Rows from block 2 of the text encoder of a small contrastive audio-text model, named by matrix and row number. Rows with one number belong to one neuron. Each number is 128 + 24 x the weight over its row's rms, rounded and kept within 0 to 255. All counts start at 0. Numbers have three digits each.
After each neuron's rows are labels from the 100 texts, of 14976, where the neuron reaches its highest value: "fires on" is the input token at the peak. Only what is clearly more common there than usual is listed. The data: single notes of musical instruments (NSynth).
# fc1: MLP up (text_encoder.blocks.2.mlp.fc1.weight, 576x192), inputs 144-191
# fc2: MLP down (text_encoder.blocks.2.mlp.fc2.weight, 192x576, transposed), outputs 144-191

fc1.291:141143107116085139171124121072116136082162112102122148102122158127172130114131102134136129136095096131141125100081148098147118152121120138096145
fc2.291:121166143119132137155135158135060095131164122158124157122161108176147136181132133175189140135101087116123120116074133101158139136101138111162140
fires on: "velocity"; "bass"

fc1.526:126138118090159121164109096123118150153133076137144134088130169113131090137133120107138104122137136144103105123144130116092096141092129111109094
fc2.526:138125132089128140154135125164110065148118104113141164131098114147121155141147139152114124074104175148165133104163132104143141075119119109118098
fires on: "acoustic"; "b5"; "#"

fc1.276:122171142118175159102134138135181139124102140128089156119148115164107092099119118122159101174113106141122114162155150119157115162109125110098136
fc2.276:138131122147133119093112097095168173105105136126123108107093155072123089102120113121105105135169112127129132137148107154095128163126108151085131
fires on: "acoustic"; "#"; "vocal"

fc1.26:124140135146132139131141133136113110122121122133089139150143140169135149102128134134153121146077127132088082122090166111115104150159126117146148
fc2.26:138113136075139157111157121183096132174139102155162131166146088139146164138101164128114145097121167145120164122129186130129104103117174114131100
fires on: "acoustic"; "synth"

fc1.11:102137169172151150135110129098136090120148139095129105123119168130090095142167140096109094100140146110130100133125111109151119149128122124076155
fc2.11:131135117128147111100117091080162162128105106135130134121134129110128112120129121119110118140148138160138132155103089161093135172125113158108148
fires on: "acoustic"

fc1.153:118149147153158113130134142119131119098110162128081087091109126154101110113174114110138096141140134126150107136109134140134113133169147118107172
fc2.153:140120156151184107075168152114179133114043124138115139133088105105113134145123146118132112128166126116152161156091111187100140139145102153089150
fires on: "acoustic"; "#"; "vocal"; "synth"

fc1.195:124135135126179115109122154146093150121132104112137092126128161118144127089166143104132106181131109122115134111144088165160120153130160157120176
fc2.195:135133097145126120090118098083147183104117094109131141095117171079138084104116128093109101151176121133140128140133102166095134159104111162087125
fires on: "acoustic"; "#"

fc1.311:133141145159127099136114107125158158114122126095147147115132168124160105110155151103149104127130160133133099161132106102108131184161141167122148
fc2.311:129111192127131121143111120173108127145155106112147132112078136150130122163121104147071134072105137121125127134176101102119079098156124142070078
fires on: "acoustic"; "c"; "#"

fc1.548:157146176154158127144141128088155142098125172114103122112084135141137109131135125154118131097153138117153111126150069148142140160125092165114131
fc2.548:112098095121110135093128121133141159142156099118155113153168139140135119079099151100135118157110153167073147108150169149162120144134189161165094
fires on: "velocity"; "50"; "75"; "25"

fc1.127:120184130098103156144140106126125131126151086081113127121125145145132139133110096118083124139112157166100124123097134106114113135125159152172074
fc2.127:155131154135168113097179134156136120152107107133148122162084109118133153118142171088101131118127178139174154168112121141111132122126118115099139
fires on: "acoustic"; "c7"; "#"; "b6"

fc1.360:134128133098166087120162107085165137116164124118145094133113148162148114067168117086118114111142143165139103118133099129141118129121161152110146
fc2.360:106091115131096130138117128144129146132155162120144110152142118117104148107107122120148129154145137142067135109146163113145129109139171145161070
fires on: "velocity"; "3"; "127"; "25"

fc1.450:143132137126135081171128111108125148094143144127109119134114124141142138121178123138103119112154180116154153137110042134148153141145106121113135
fc2.450:119112109114115131113143136154135141147174098126138111160182113176130127111105147122164132149092154160061148103134170136152102137140208150183117
fires on: "velocity"; "bass"

fc1.51:154137135166186140146127136095154189143094131140125069106140113152117128094165108082156121143157127108130143148161112122117093140150104123129160
fc2.51:151116158133153116087135092087168132128130085110163140114101152128150099111136136119077124108116129123162141157150101151096130151138108162095142
fires on: "acoustic"; "#"; "vocal"

fc1.166:121140159126127129165102119134142165092090122121151068147121134128121124123145116097151094149095095153130113133100125147162126147083154163127126
fc2.166:122131092152102114105090089073142171124126118145122154129134139100137109091115111141133126147175089154105125132111109154118127157098118156121120
fires on: "velocity"; "bass"

fc1.131:135112174107161101147125104080176144149124126095107127120079131130131102071163129085126129104096148138152144143137110147100118134091145170112162
fc2.131:127146156138095166154106098126102141101136190132143096102111146111138143139135069160101167117157123084113114110147137093121151127158093105120115
fires on: "velocity"; "electronic"; "synthetic"

fc1.494:122166156140145147138109155126164134081119137101080118122103126116104105115155129114127142149165153150141116146147120119137126118109088123137183
fc2.494:155129138148172109096161140108177144103061125129119138134079118103119115124133150105131088127170129123154146146109104176097139135135103140076147
fires on: "acoustic"; "vocal"; "string"

fc1.499:090135139126135128147181120103107109133128143099126113101112117170153111136180133096184091152155133126087142101122133121127142172117153156122132
fc2.499:141124113149102151111096095110133190108118137172098119130123129086165110103106117115100099155160123118136116146128103156112138160114090114092119
fires on: "velocity"; "25"; "127"; "50"

fc1.424:110155120150130100088144109075154092118146096138093127121145168089110122098177141087133109174104084156140086110098091114118120137151155132106155
fc2.424:113154130128126139150124158133068102107150148161130136120160109170147144176134123170180167150122094100125112125078135115164147139124134111176151
fires on: ","; "bass"; "f"

fc1.553:101127124147141139116103122099130164106116144115136128062165154148127076107158169124129124130124132153106120147146119138106124171101109126121125
fc2.553:126114132070146135146131127178106075160110103114135173136110120156116139152126152146120117065112178142154136121179132115136119077099133115112084
fires on: "velocity"; "acoustic"; "25"; "50"

fc1.50:123130124136165122169100115120126142094125124171099118104156069217133084135094152129142108107158176122128105151122128160163133089115142150151099
fc2.50:101105150121103124081086096105145149096127113182093125138147159099133129119129137119109112126126101136100136131106135139113137148114103144111132
fires on: "acoustic"

fc1.140:152174150137127117129095170137084135155140165154135116084116114106120119138146109146101125110131138155173083105129095089151137167163093102157149
fc2.140:099084116128132116102126083093138119117088117106152157096118158097123126119138132106097134118150125163142124098133133152121186120107124141120116
fires on: "acoustic"; "velocity"

fc1.259:121152135139145123129122128096139118139121141122104157152123162128124095106138102135130124184144086066141142145100121113119108151152082140092151
fc2.259:162120150129150118078159106083175170111079126144123105134101123118123123121123126105109117109158132118125157165113097172087149174130106156093148
fires on: "acoustic"; "#"; "vocal"

fc1.379:083145113099133112155074091142113126122141142105111146103135144114124103121148131133153109125132121125150055136138104105129081132114110125126147
fc2.379:066121131129158108130098175161131110142068151129098156118125114118077142158129110127164112139141114128126107155081122138120091122109133134153122
fires on: "acoustic"

fc1.361:128127119109129102133110144165155119126150158160143115100120113096120105133142142130176122127139183106098098141132127124142144121106099149130116
fc2.361:118109115149088106093084097078139165125123125147134142134147143111146120087102132098108117164153100154112124125120121152116138164128099157126141
fires on: "acoustic"; "synthetic"

fc1.521:106110142142188149124129116119149137124139121118094131112111115125130129087115138115142089144130104166161111157145116090144150152116112160098135
fc2.521:158129128150131126083150087092183141114122123109150111133113142091137105084133144107095120133150144144132140126141113128101130143158122166115140
fires on: "acoustic"; "#"

fc1.519:086096141146163089130110134098133125121109111110108112147120105140125076074169142096132113152107120132108145118143091128135113122111102131100150
fc2.519:114131137149113174098120109095130155081118177142151095115139147088124130083112119124143154172189133148101145116106164139147145149142132128139113
fires on: "acoustic"; "#"

fc1.524:142114139131141095111138113121157130106122173115063119122086136118088144075169112124154120185142152113127128146136092104093095139107129082119163
fc2.524:138141160163172117107162179143144127122052150163119124124083096085112158150124127109142103149167133121155138157085131176107139140145107105103146
fires on: "acoustic"; "#"

fc1.218:107170103117160114093163139155134114096138154131137150116120113152142113111095158135168121142162120135120101093109087068132121157115083127132118
fc2.218:136106133145109126095088122090124182095129131144146122123136151142144125095115150053095104123097098131118117136125129171131124136096123125148143
fires on: "acoustic"

fc1.430:147135200140145110095144071103134137096110127115098111102089120112137055113129122130161102124155120161139116142143129106140121147111133117107137
fc2.430:153116146131146099093124087082174157131115092122134125124114144107143084108140129107088109112149121144137122143138089148083125149125100162101151
fires on: "acoustic"; "#"

fc1.303:115135113132146134133138132086141122123117125113068135123126127158107091157149144122128138160111113132156102118102128126158077161103132168123141
fc2.303:153100129126152149115151171156138152123078171150114107149112098138105159144096122100136122169161142116103168146100165172114132119136155122124111
fires on: "acoustic"; "#"

fc1.393:139123090127108137134085120109123092119142122123148122080158147161123130124171100115151106123122154122122085158137074117134095146097130148153116
fc2.393:064125134135160107125088172155137108139058153136101138118117116113069146152129120115152109135141119130126101163091110147113086116110127131142130
fires on: "acoustic"

fc1.121:077119167115123148120117142108133142129141167116116111145137128130121158163136105163101100159151176165127104178094145157155125117115125161149146
fc2.121:102119138147111116100074100080129172114124126159117162119139155125139101105102115120129129153156094167102106153096134147104126165099120143133121
fires on: "velocity"; "keyboard"; "bass"

fc1.169:134177105125145078132151140098126136090114140119098132113127144129121112142151127103121151161143115112125114120109102142128116184146106134110159
fc2.169:106084069122114113093121108120133135160127081084139147148139153089096112073111149090137088130120121162126128113154131142137126100083150150109102
fires on: "velocity"; "mallet"; "keyboard"

fc1.551:122158151113154103124151140114168113095195146092113128130104123139128130101153116152158143138077127113154132118097080095136129143126118145127183
fc2.551:120097106114125127111145134149145141122154127130148104166163099188115128147112137122158138137112161132060157121112160143148125130146215156168111
fires on: "acoustic"; "velocity"

fc1.336:141154129140141089128107119110134140165109152150139109124105171159113138141159075144179144121107132133121122104107106128106142138104092151095128
fc2.336:100091148116127121090105090145121151119129100203138104116163133158132138166119156097090122088127106117114104124158123147140131111102100134108148
fires on: "velocity"; "acoustic"

fc1.256:135167193121126141140109092123164101161115118117099115139155132177109139142132125128114077142109151134154111138116112156110088130126115128106133
fc2.256:162115144146138107112175141123145114119106114130156130152078114092143140130151178113101111124119149140170144141129100148121164109149098122091142
fires on: "acoustic"; "#"

fc1.34:126180101150145122147132126109154116132124086094123155138146135126108128113143136089138088100077113108143107103109097119166131148112150114162155
fc2.34:143154122142099128120116079099146187107105119151135119098128150131146106135107092124121108127183138179119108150105112155063117144108117147101123
fires on: "acoustic"

fc1.64:129113104137146105099105139104157138104097135125128107095125163141103079147125148142114104133124089109113103097102135164129116153136149162107105
fc2.64:154127129127160131138169188132109128110101154173121133142136071159130149159118138129171142162135107107137166121079157158138156128131139116133140
fires on: "acoustic"; "#"; "synthetic"

fc1.228:116143150133169105143113137113150151051090156117133089132076147153091100102152127115103092114119117110110121145165115139127116144117108178111123
fc2.228:126110126113154140125116142140099131126153122141169137129127113114113107121100131159123124123117119069110158143184118133144103151101127161103098
fires on: ","; "acoustic"

fc1.442:116131124111108135163124089126134135147153110111116101130148175123136118126112117107129115125128136122147080148183084119103100150131123120145127
fc2.442:126119133108127114165121135157124082143128118106148161142074114135108144159155125176123123076109157133157137104164113084154133082118117120101101
fires on: "acoustic"; "#"

fc1.119:127142107117117166116119150131096108117134140112060112109098163164133131119110132105146121151127125133107120118110150106140073140122138137160122
fc2.119:136108135077140162107149131190103138174168088143160122160142097171154152128096165122108143111114174149117154126141178132126098110108180123133089
fires on: "acoustic"; "synth"

fc1.144:121090157141125130135153122132120137129160130159162107109163099137099105128088109127187136142109123181105123108078117164176168109071079133158126
fc2.144:103153099138099096122094090082131155108137121159091155109143139104140091113111105154130145161158103157117133131113121133103123145117123156120116
fires on: "velocity"; "electronic"; "25"

fc1.330:120162104137131133121100129152155146142099115133128126115148123168130085115103148101104080149117144110122096167100116119083126164108137129085107
fc2.330:118102142111157123111134155138106063150077098135131186100106142105116145186125151147139131088136106132166134104108130153140137090106120123097130
fires on: "acoustic"; "velocity"

fc1.2:139143137126150092139108118081125127092128099105122140082140165143163124103145127111081098131135101165150117093103138131107149162144138128159163
fc2.2:123169141104149139152100140139083139126153129163128139096161107172148124183123120145160127129111109120118098165096116116116115165085137120147134
fires on: "velocity"; "f1"; "g1"; "e1"

fc1.30:123120127079145127130097109135149181119097141091116089077128133120141127122118120109113131156158095117089075125156143151116097120129135137120125
fc2.30:118129138086147127162127145166112069144116117116128171125091115152102149178144125170137128073110166127162136109147115103142135084105124122115108
fires on: "acoustic"; "#"

fc1.387:111199130153166121114113138115131130119173122118073128132138156143115073087145108121149121156096124135165116127101114129135088138143139102142188
fc2.387:130097132112155144130132166150128162126101165143099109132133113158102128152086095107163113167157129117084157139108153164116117132106175146124100
fires on: "acoustic"

fc1.572:132112097146076132112115100062149166139127114115092124107131174147135095122115120129126114131129123131156147096117143112120117149140130130118140
fc2.572:119154114123127136158134157132076086128160132156134137127160114165135154163146141159178145134097087116130119098085137092164155122124137111172156
fires on: "velocity"; "f1"; "keyboard"

fc1.176:098128108129143146164131147141106177138149153165143151109132099108118119148146150071164107122098088128147147100095130147112153149130151161152120
fc2.176:095137111140101100104103089075123173150128118196101155109152149097148102113107103146145125144179107137106137142104128141092116143126111150101117
fires on: "velocity"; "keyboard"; "127"

fc1.28:116148166131136144138147145072128139143097076084101086115091102133139136083124105108105137139160111134117109156134078118118097115165131128121113
fc2.28:156117139147131109094128095089167145114113098105140131119108157106142092097138147120073102105128135136148129149155088153099127145135098146084145
fires on: "acoustic"; "#"; "vocal"

fc1.268:097145130132136117133126136104143112132129135097089146094116133135103082104144104125153108161103117133126118109090148142124085143103149158138177
fc2.268:132102133113156148126142167159136155131096170140107093143132107156098149147090108101154120170154139121085157143106164165117121124125169134136106
fires on: "acoustic"; "#"

fc1.471:104152147106183106131129085112176143121135090122104107135117122117148107117152139119122120144130127135112126126128088114113112105117123157162177
fc2.471:103105123128104121146120142145129126139146159122133114158156110127103165123105118126167138156143138141062135108133162115139126105133181148170073
fires on: "velocity"; "guitar"; "acoustic"

fc1.394:104154159151170136146130094149141117161112134130150107108123140145095087117115112128154112084122135153135117145097101102140074148125117162104145
fc2.394:087088137131117099088084088095137169108134080182126122109142157130139124138106150105120120120143116141111110122107115147125128144070105134107121
fires on: "velocity"; "acoustic"

fc1.295:100107140111164137133128171111138153098121109105116131106127124143093050097137098144150142106106143133122119085121146132115108164144137153121171
fc2.295:148116100147104132098120092122139181104091125133129131118107155062126109114091113095118090138176129140116132144145115171096124133110115138065096
fires on: "acoustic"; "50"; "25"; "keyboard"

fc1.309:144147169132212176135136117113103146121118140125141135126118145167102090103147128114140141118131174150147074133153159133087128140090141142151179
fc2.309:145127146171115114112143123102156146069108156144158129141099130056135125108136147135117120146191129114134158134129115156108158144145094137082139
fires on: "acoustic"

fc1.408:135120163138133131124137135114153155066104138130121062122132164150123114098108159118116082118124091096126131127144062142144130123124092146122122
fc2.408:138114133118143139121127128139103128137154124130164135139124108106119114122103125147121131126121121074114163146189112134142104154101122147089096
fires on: "acoustic"; "<end>"

fc1.16:122148165096171130129131122123164165139127096120081116137176129149143096140141129114112095134129153161119103156161147125144101108092149088122111
fc2.16:141117109128143095122154138120148111136117106139178145166100102100134130137142193134124118124125157146155150142134105137132156118127106138100123
fires on: "acoustic"; "#"; "c7"

fc1.386:104182116122127132152139127130086127114120142146124119118113098152124090129129131121118167132128115150112093148106124100120120177149099121102163
fc2.386:109093124136133127111132116086130115099105127130160144099135164124128126145136133128119151126147118121136129092112142152130194132121116133132131
fires on: "acoustic"; "velocity"

fc1.409:090139107118134092142115082135120149104127113098144136131128125126109137138151131137093101114124121128139094142136098125155097120137138146153104
fc2.409:072129134144151101121099177164129109153053152136096141123115106111072146155132125116151117145145119125132108161092117144120079115124116123139130
fires on: "acoustic"; "brass"

fc1.569:121145158120101099163098072141123162089148152114140109097103123131119117137158106147123093130133146086155074124124070110112143126079140144124135
fc2.569:061120134144164099132098175161134117128058158136105130123114109111073146157127117110143113131140125116128102162100109145121097121117114131147129
fires on: "acoustic"

fc1.69:107134165099159077110108116115141141099119153161144122160121136140106124117127100155149137118153106144113160097089080077151138138122099149109109
fc2.69:079094129143101111117091108095147163105165121172136123113149143132120137128129144101113119119119112162100115123100133139103130146109115170120132
fires on: "acoustic"

fc1.206:122147171145134113183141085101136106148117114159103110127109150154112105098115161135132118164118120103155078152171137080098127144110153144134121
fc2.206:148133147134142118094132099095164177121113122146124132129115132117139117126123131109125113140157139146127150136097099153067127150124107155084142
fires on: "acoustic"; "#"

fc1.286:131142112133177137086163135092136145072114160123154110083129136157124101157138139129112120160152122105108130144126103168170128166145131120101155
fc2.286:141098090125131133107141146128111127176094100114141181132115149108122132111103150120126094130133131147143153097127149162130143086093144116088097
fires on: "velocity"; "mallet"; "keyboard"

fc1.507:116165130174133121138136107134148098102114097078097107107119118139133152132144096141162146110118104139131131132146103082135116164141142176167168
fc2.507:149119150132144125096130088144139162132091131153112117149107106102154150152100126085081116132163151134121154145129125159085139131130089116072113
fires on: "acoustic"

fc1.1:133111153105204086139130118089160135105092106080087138150097110125090130102192097096098104117111145090128134162130091152111117132094108184111148
fc2.1:125127132141105150136120127130105116095138169155135099116125138125150141157128113142115169138130120089108128111143143125145178128158103108141121
fires on: "acoustic"; "synthetic"

fc1.235:097123145088166091096106116088171097166099131091119177124087133143099093089148152107147115094135149146163147148113106131081119135106112154142111
fc2.235:133138162132104164156110104127115155101133192140151081102110150116132138139123077144091159109159136094103120111152149101119162133150100112111109
fires on: "velocity"; "acoustic"

fc1.493:117143162147178105139120114089128156175155164148126075112117146117147098114143067059114147096137108126125090113111110140144113112124167148114116
fc2.493:127127143142134130111104097081156182089144109120132104126107139158134101082110133085125097146114121156122126143104109154107154148100108141100130
fires on: "acoustic"

fc1.290:158198129153126119193124134095139111134095149074079131123109131106093141113155095128182113141178101124162118124098129113154125148122094127128102
fc2.290:168135146147173125107161161122158159109068151141105124133086125092121126123107136099147092167183131117134159148102127187108147138130123127079128
fires on: "acoustic"; "#"

fc1.107:125162138113162113130146144148129121139115162113135107156137099149157114126151151116095094147097136164126114112143114113117112126110125134148175
fc2.107:125115115122111122126144147144144125121161116128127138163179099156126135139112145153191151146133118126072173111098165127160101136144192160168131
fires on: "velocity"; "3"; "guitar"

fc1.395:130178179168107123127145133095117132095140140142144113114127115096134145136140120153112091155144108106129110145137104111133121161136096100102152
fc2.395:107136082140108106114113104103112125142142072079130189128113177082096119066133135101148081128108103156149113100144114116135136125077136127098110
fires on: "velocity"; "bass"; "mallet"

fc1.196:141158134133161111153116124112148166128135125150137115119122096135108137172104144125156113141133172127126112115095127142185151169164122166168176
fc2.196:106102129167093129113090104102138180097138129164123130109115169114123111121094141117150105153153100142091138160102114159132132138096132132114126
fires on: "velocity"; "acoustic"; "synthetic"

fc1.92:116143162114122087151093155122131162140128105146124079108112137115106137130119118125152146119123094125148138158117103172169121150146129155135118
fc2.92:115126118134098118097095097076150162133126101148140154129125149111139138121118130135118139135174116154091128140105108136115139169082130148123136
fires on: "acoustic"

fc1.543:131132103121139083154096115129144126090188141115139111088132169120103103135165130123121107084109130129146057145115075064128111152105105157131143
fc2.543:065121136129156108132099173158129115147067152134101148110116111119076141153125115130167115140148112123127107155079122145119085121108138130147122
fires on: "acoustic"; "brass"

fc1.418:091128131143179128150128143107133151099118117113119139094136169132130103109164126106151132142138105115106093099102145141153087168134119137132154
fc2.418:144110122116162136104157164138143152120074156149113109159115078144103137136100136108139119166158148128114164151085152187112128128132163130117118
fires on: "acoustic"; "vocal"

fc1.312:115106119123136126111160098099142115135064148111104105138100107153099100163112174117149107113084144128108112094100170115183110150165127158138163
fc2.312:109126098150095107103093094114119184099139134166113131123123141121136137092106114109116126119138117147101128142120115149100127151112105164111125
fires on: "velocity"; "25"; "50"; "75"

fc1.539:131129169104124077129122144106167135107165138104114120158095141135148106138129099106144112135131126136144146136146130151146106144133121118103129
fc2.539:146125136157147106101123097094171156105090115113128123114093151078131092096131138105095098120153124123148126147151086152093128145132094156078137
fires on: "acoustic"; "#"; "vocal"

fc1.410:139163166110163124099114105147101138110087139139109109110115150170096118114129133102130094140149143120096114148145112159092128142104124119107138
fc2.410:111105156111164130103144180140104077137077104144127183096115128127120133187125154145136132105135107117162143110104135157139144117121128130114132
fires on: "acoustic"; "velocity"; "#"

fc1.42:155127163169132151129160115122129107151123139145072141111118128154087109126127133082149104177140141161151092118139118103094137123116158107105129
fc2.42:139124147144132092142134124115163127135107133097121142133067152083094148144143127117110090109131116120167118120132086122104149100127091118063138
fires on: "velocity"; "vocal"; "acoustic"

fc1.41:122166149096164136138120114102185078102100134122136119129136127161126137119161139100142134119108140133162129136126097106111115115127141123146179
fc2.41:100109135145098138146088113129128158077149182134155102114138151118116132127119103132141147138153128117074112119137143122137169142135132140157103
fires on: "velocity"; "guitar"

fc1.97:116200155101186115163122109105130106112184106108150092169156109174093120119144126141162114126178131098118111154103088099152166151162124153116160
fc2.97:121096116132102110094086105111120185094111113166129118120135157113142111125102127072093098144112114120121116138139110157123124137094093130095120
fires on: "acoustic"; "50"; "75"; "25"

fc1.364:151125169118144137117134146124145140155068141133095132165124130133125085093145172096141104115125137118149120140125116146105081130129134143100149
fc2.364:157134126145131119100127096094168156117117115105126123117109146104147098075139134105083108121134128127150125150163095142103106154142101149093140
fires on: "acoustic"; "#"; "vocal"

fc1.238:157145142114104137171108117111138127091108092126131078106146123113094176123131115148129135115100113141122183148108100068103157139084131163134124
fc2.238:104102141119098100094084098109123159106113082190131124112135144163138124122107135099098105103103100140140111139138119169129123122113099155104125
fires on: "acoustic"; "<end>"

fc1.182:115091133127128124076174139140159140107118093096134152147100151163092127091154146123145080154086152151144116113123104089083117128105138146102174
fc2.182:108146094157094118101086074085138178121114119131130141092126163071131100125123089137123118156185122151124122132124107140076122161104105155088120
fires on: "velocity"; "acoustic"; "25"

fc1.383:141171140114204114135126159098160135121104094152124158197130130142140055109126126129142172154083151144155127104091114131130103150125125131136177
fc2.383:112092084117098139116101111160144158119151120120148103145176136160101103149083128107121118131127142129063138120149165143122103119115185167139097
fires on: "velocity"; "c"; "50"; "keyboard"

fc1.301:129178155163102117150144161114123189133136163126121145102114116123105114127165122178121119123145103103180136115115107122170156150121127110091154
fc2.301:116125078140121122105126142111103096145117087084108210120122160080097117081128139129172104141137094146153136091129133123157135116077146119094105
fires on: "velocity"; "mallet"; "bass"; "keyboard"

fc1.384:127201139120134117118143140121125132122152141090096106113135139129151086125115117139129098154127129135131097115100107098116099132151170135103172
fc2.384:115141147134160112148111143140152175112067178127086111111098140104085131145112084112162091168184126135126110138093128151095123120115131127105130
fires on: "acoustic"; "#"

fc1.498:096125166111085126162132181098137131156130132127145102121157168149122137141122139121144136144115074158148086084139097099152154124119099130110135
fc2.498:117104137143119101086072099091121163094125112176121116129134164122157116077099130084090103125141111154102124138111107163129154153129108138116124
fires on: "acoustic"; "synthetic"

fc1.315:068124102125109124156115113137146140116144115091129165126107158130141085113175119146140121124116118124123057123163088100147090139123127122127139
fc2.315:070128130147150106126098171161129110140064146131101143121111110101067149147134115111143109139141112124138103160099119141117084113121120123142135
fires on: "acoustic"

fc1.481:101126138122156081145099102121101136143099099133161107122146140120125159145150137108131094068107128114122119091110123134133140095112130133093129
fc2.481:126103131114146122103132075104153173104118119154140131120144109127134113151114136091096124135155155162105131147109133161073122142120124140111147
fires on: "acoustic"

fc1.321:132173126096184133115109088126166163118110092079107106152123122150113143088149136113126109091094163136091119130104109104126122107141116168142137
fc2.321:106110129127098132133103136136130143092161178135152092142151127130116145102121132131156148163133137122058130127147152113154143135143154132188099
fires on: "velocity"; "guitar"

fc1.332:124136133106184111116137115120165124129091090100134130090095138133128103114183121087107098125128179143131125158102110133096116132091119161124140
fc2.332:108110118131096150135105117133134149118145179120138091132139131114105149092113105125132148152148143133070133103150173119141132125156167141175097
fires on: "velocity"