A small contrastive audio-text model, trained from scratch: trained on single notes of musical instruments (NSynth).
Rows from block 2 of the text encoder of a small contrastive audio-text model, named by matrix and row number. Rows with one number belong to one neuron. Each number is 128 + 24 x the weight over its row's rms, rounded and kept within 0 to 255. All counts start at 0. Numbers have three digits each.
After each neuron's rows are labels from the 100 texts, of 14976, where the neuron reaches its highest value: "tokens" is the input token at the peak. Only what is clearly more common there than usual is listed. The data: single notes of musical instruments (NSynth).
# fc1: MLP up (text_encoder.blocks.2.mlp.fc1.weight, 576x192), inputs 0-47
# fc2: MLP down (text_encoder.blocks.2.mlp.fc2.weight, 192x576, transposed), outputs 0-47

fc1.199:086103121119101151122115135126163104128117129115141105137137164170151132120114100112114153117157141139143117096142120146151108104137138137111163
fc2.199:100096134131137116123112104148144134095102159113126106170145121092109165109142146126132135090168173126124099147133125138136112124098184141125128
tokens: ","

fc1.229:097150141100109169124111129123134145151111101160116139101124125151093149095138139161088132121168123172138090074144179100142100150155140133135109
fc2.229:135152095111118162104130115067156122081162114126123095107145127083142119113119111130116128100155119150101137126149111123138152078159153139125120
tokens: "acoustic"; "<end>"

fc1.6:114124166148133092123092120155112101154125120073116153115125137073126159106121099105111143057129135092109131128139134156091102095116113144089093
fc2.6:137134135142142131132158157148110153119109167139149103130124099147113132125087153145149113168117124109125164112116131127104115149120119158173143
tokens: "c"

fc1.125:145130143112068118144144115116134150102128121139148154096141216132138106147080120083135127156130156169112126113107135158109160138151083121137159
fc2.125:103116153142159114130136116144111108115120140101122117171121086109103164130164110104121148097167131096103138125186126141136136113135157122110093
tokens: "<end>"; "acoustic"

fc1.264:115091116119112140103115134128119129151112107117155125099156209133090094133133162066143137135095148183124132160069147160146116131150111141138144
fc2.264:103118151139161121138146123141112113109121144109126117169135083112121155134144121121129129109160128106115139132180131140136140118138159128127104
tokens: "<end>"; "b3"

fc1.105:093089161136117124120103075146122144165149134112143113115100159116117115138140143140145136147084178155110119114115141153146113111130123155116118
fc2.105:167204099125126112108115165146127132124128106147110122122156143089147143151158146100119090122102127122136110135132115161106132109153072108137073
tokens: ","; "velocity"; "acoustic"

fc1.358:112127178126119140110109086136144079132096132104160132160117133075130120128142099126155144085112151127126114138164129154141113096114148125095113
fc2.358:118125141147133129171124129146129156110114181141147105122134077125123152133112157149116089149129117121130150154135083079112121121133109148148113
tokens: "<end>"

fc1.191:112105158119121085116140102152160143168105105090117103144144170126153148127156131098103110129103140183123117172132131180147133137150109157126131
fc2.191:142173107119129111087105134133145125137106114117124142131129141066132155124147145122116112097123109116115104130135145154090092083101108122114089
tokens: "c"

fc1.299:168143153075113118104110149148146115126135142137114102127114147109097148106147124085167124167111150138141096090118110134143116152128106118099145
fc2.299:137132168126150159126115150133137174126107137109155090138130129111089169082106158137146097130136118143133149102110096136116113104100130124127126
tokens: ","; "acoustic"

fc1.333:121105110127125155137089149145157143133096091145115122140119129123111156088127159097137114089134133143127112127110102132157109111115145110081141
fc2.333:127099089154175086146126144135155140164158096146077168132131119140151106130128109185127128143104085103143111119129169132136118150124089125159127
tokens: "c"

fc1.567:126109120133135120087091108150132123153104110113106123116133166141093138084139112147122137086112181143147079098132150148117112139112132167088154
fc2.567:128179138139144145170142148126123139123099183106151151144128078150118148112107150142128099140135135137149136133123091094096115144118207122140127
tokens: "c"; "acoustic"; "#"

fc1.324:163096131094119147088145094131122113137127118121140115174126152112164167089169115103130149091122144118119089136098096168124114100120144095089130
fc2.324:149163090149158112147098169109159156183142101123108126145150104156150143131123142142106096139088110126144094127120138124111141136146089124175121
tokens: "c"; "127"

fc1.225:121139081157123164109108149141090130162161106132105114129135136162122126122170134144108135094132137096140122132120113117097092102159101106097156
fc2.225:127151083113155143092119132078128138070186152113100078132146115099117145153129105126127116097127167131087100117155116129161164103117175117146102
tokens: ","; "acoustic"; "2"; "127"

fc1.505:118113156154101108119078090142134145114138169108093115123132136129119153102144122120152141137135131137143098155117115112160143099128125160139131
fc2.505:115078121158148138138131118116127133158137095092111144141116140119118145119139114151126129137119099158109133116142112099131168162124179129116139
tokens: "<end>"; "#"

fc1.371:110138116150113130082120166142155126115106124111091116129160143123100125100164123105102156117147181109121077097122156180165134129106107142104159
fc2.371:094116133127171133168114137140130156160130124118077165148167115162108141106146145133103138120174110116104158114164160121124133177087143121102129
tokens: "acoustic"

fc1.89:087143114131162131132099148119111135172147144135131141134126134143100133101161133121095139107119136131129119098090145144129117180125108152102122
fc2.89:173165102104122138097127133091139127083136140125140099123128153100146138143147112114134086137124165168161103143117074127127128079138138108138118
tokens: "acoustic"

fc1.382:077131093104134136068096096109113148163127156146136119131120155119088116119088165160126158127136122157113150121133165167111129112098094135103134
fc2.382:126108133133129140147143104094142126099152092138104128097169157067134159126164096176110111111138145121111119131140101141131137113124150110109110
tokens: "acoustic"

fc1.3:137096147115101144070149143110139124151079097104135178153119144142134117127146105104109147119118147131112168108099169182151124134132108096114156
fc2.3:106098127125155160158135106101144099154155109115134116129127143174147122123150098113109162160137140158160147142144146122119125106152129116157173
tokens: "<end>"; "#"

fc1.180:123077162147106130112110117116120111131161137090157126156146136105136113127154128103112199102121187124118121096115169138132106095131130121094117
fc2.180:120155128125192144175089156138156160174121118105122137164149111136100173119149153126095114095136128131126122134136111127105117123114156099110101
tokens: "c"

fc1.520:114092165119117142132100131133122130129139112110127134137123162094140128146127101116107144069135143131118094111120150153140163080123119179116126
fc2.520:106139142113172142139096139121167146126116121082131131187145091105125183121143142131123097087146152117143109153136102126114128115123171102119104
tokens: "c"; ","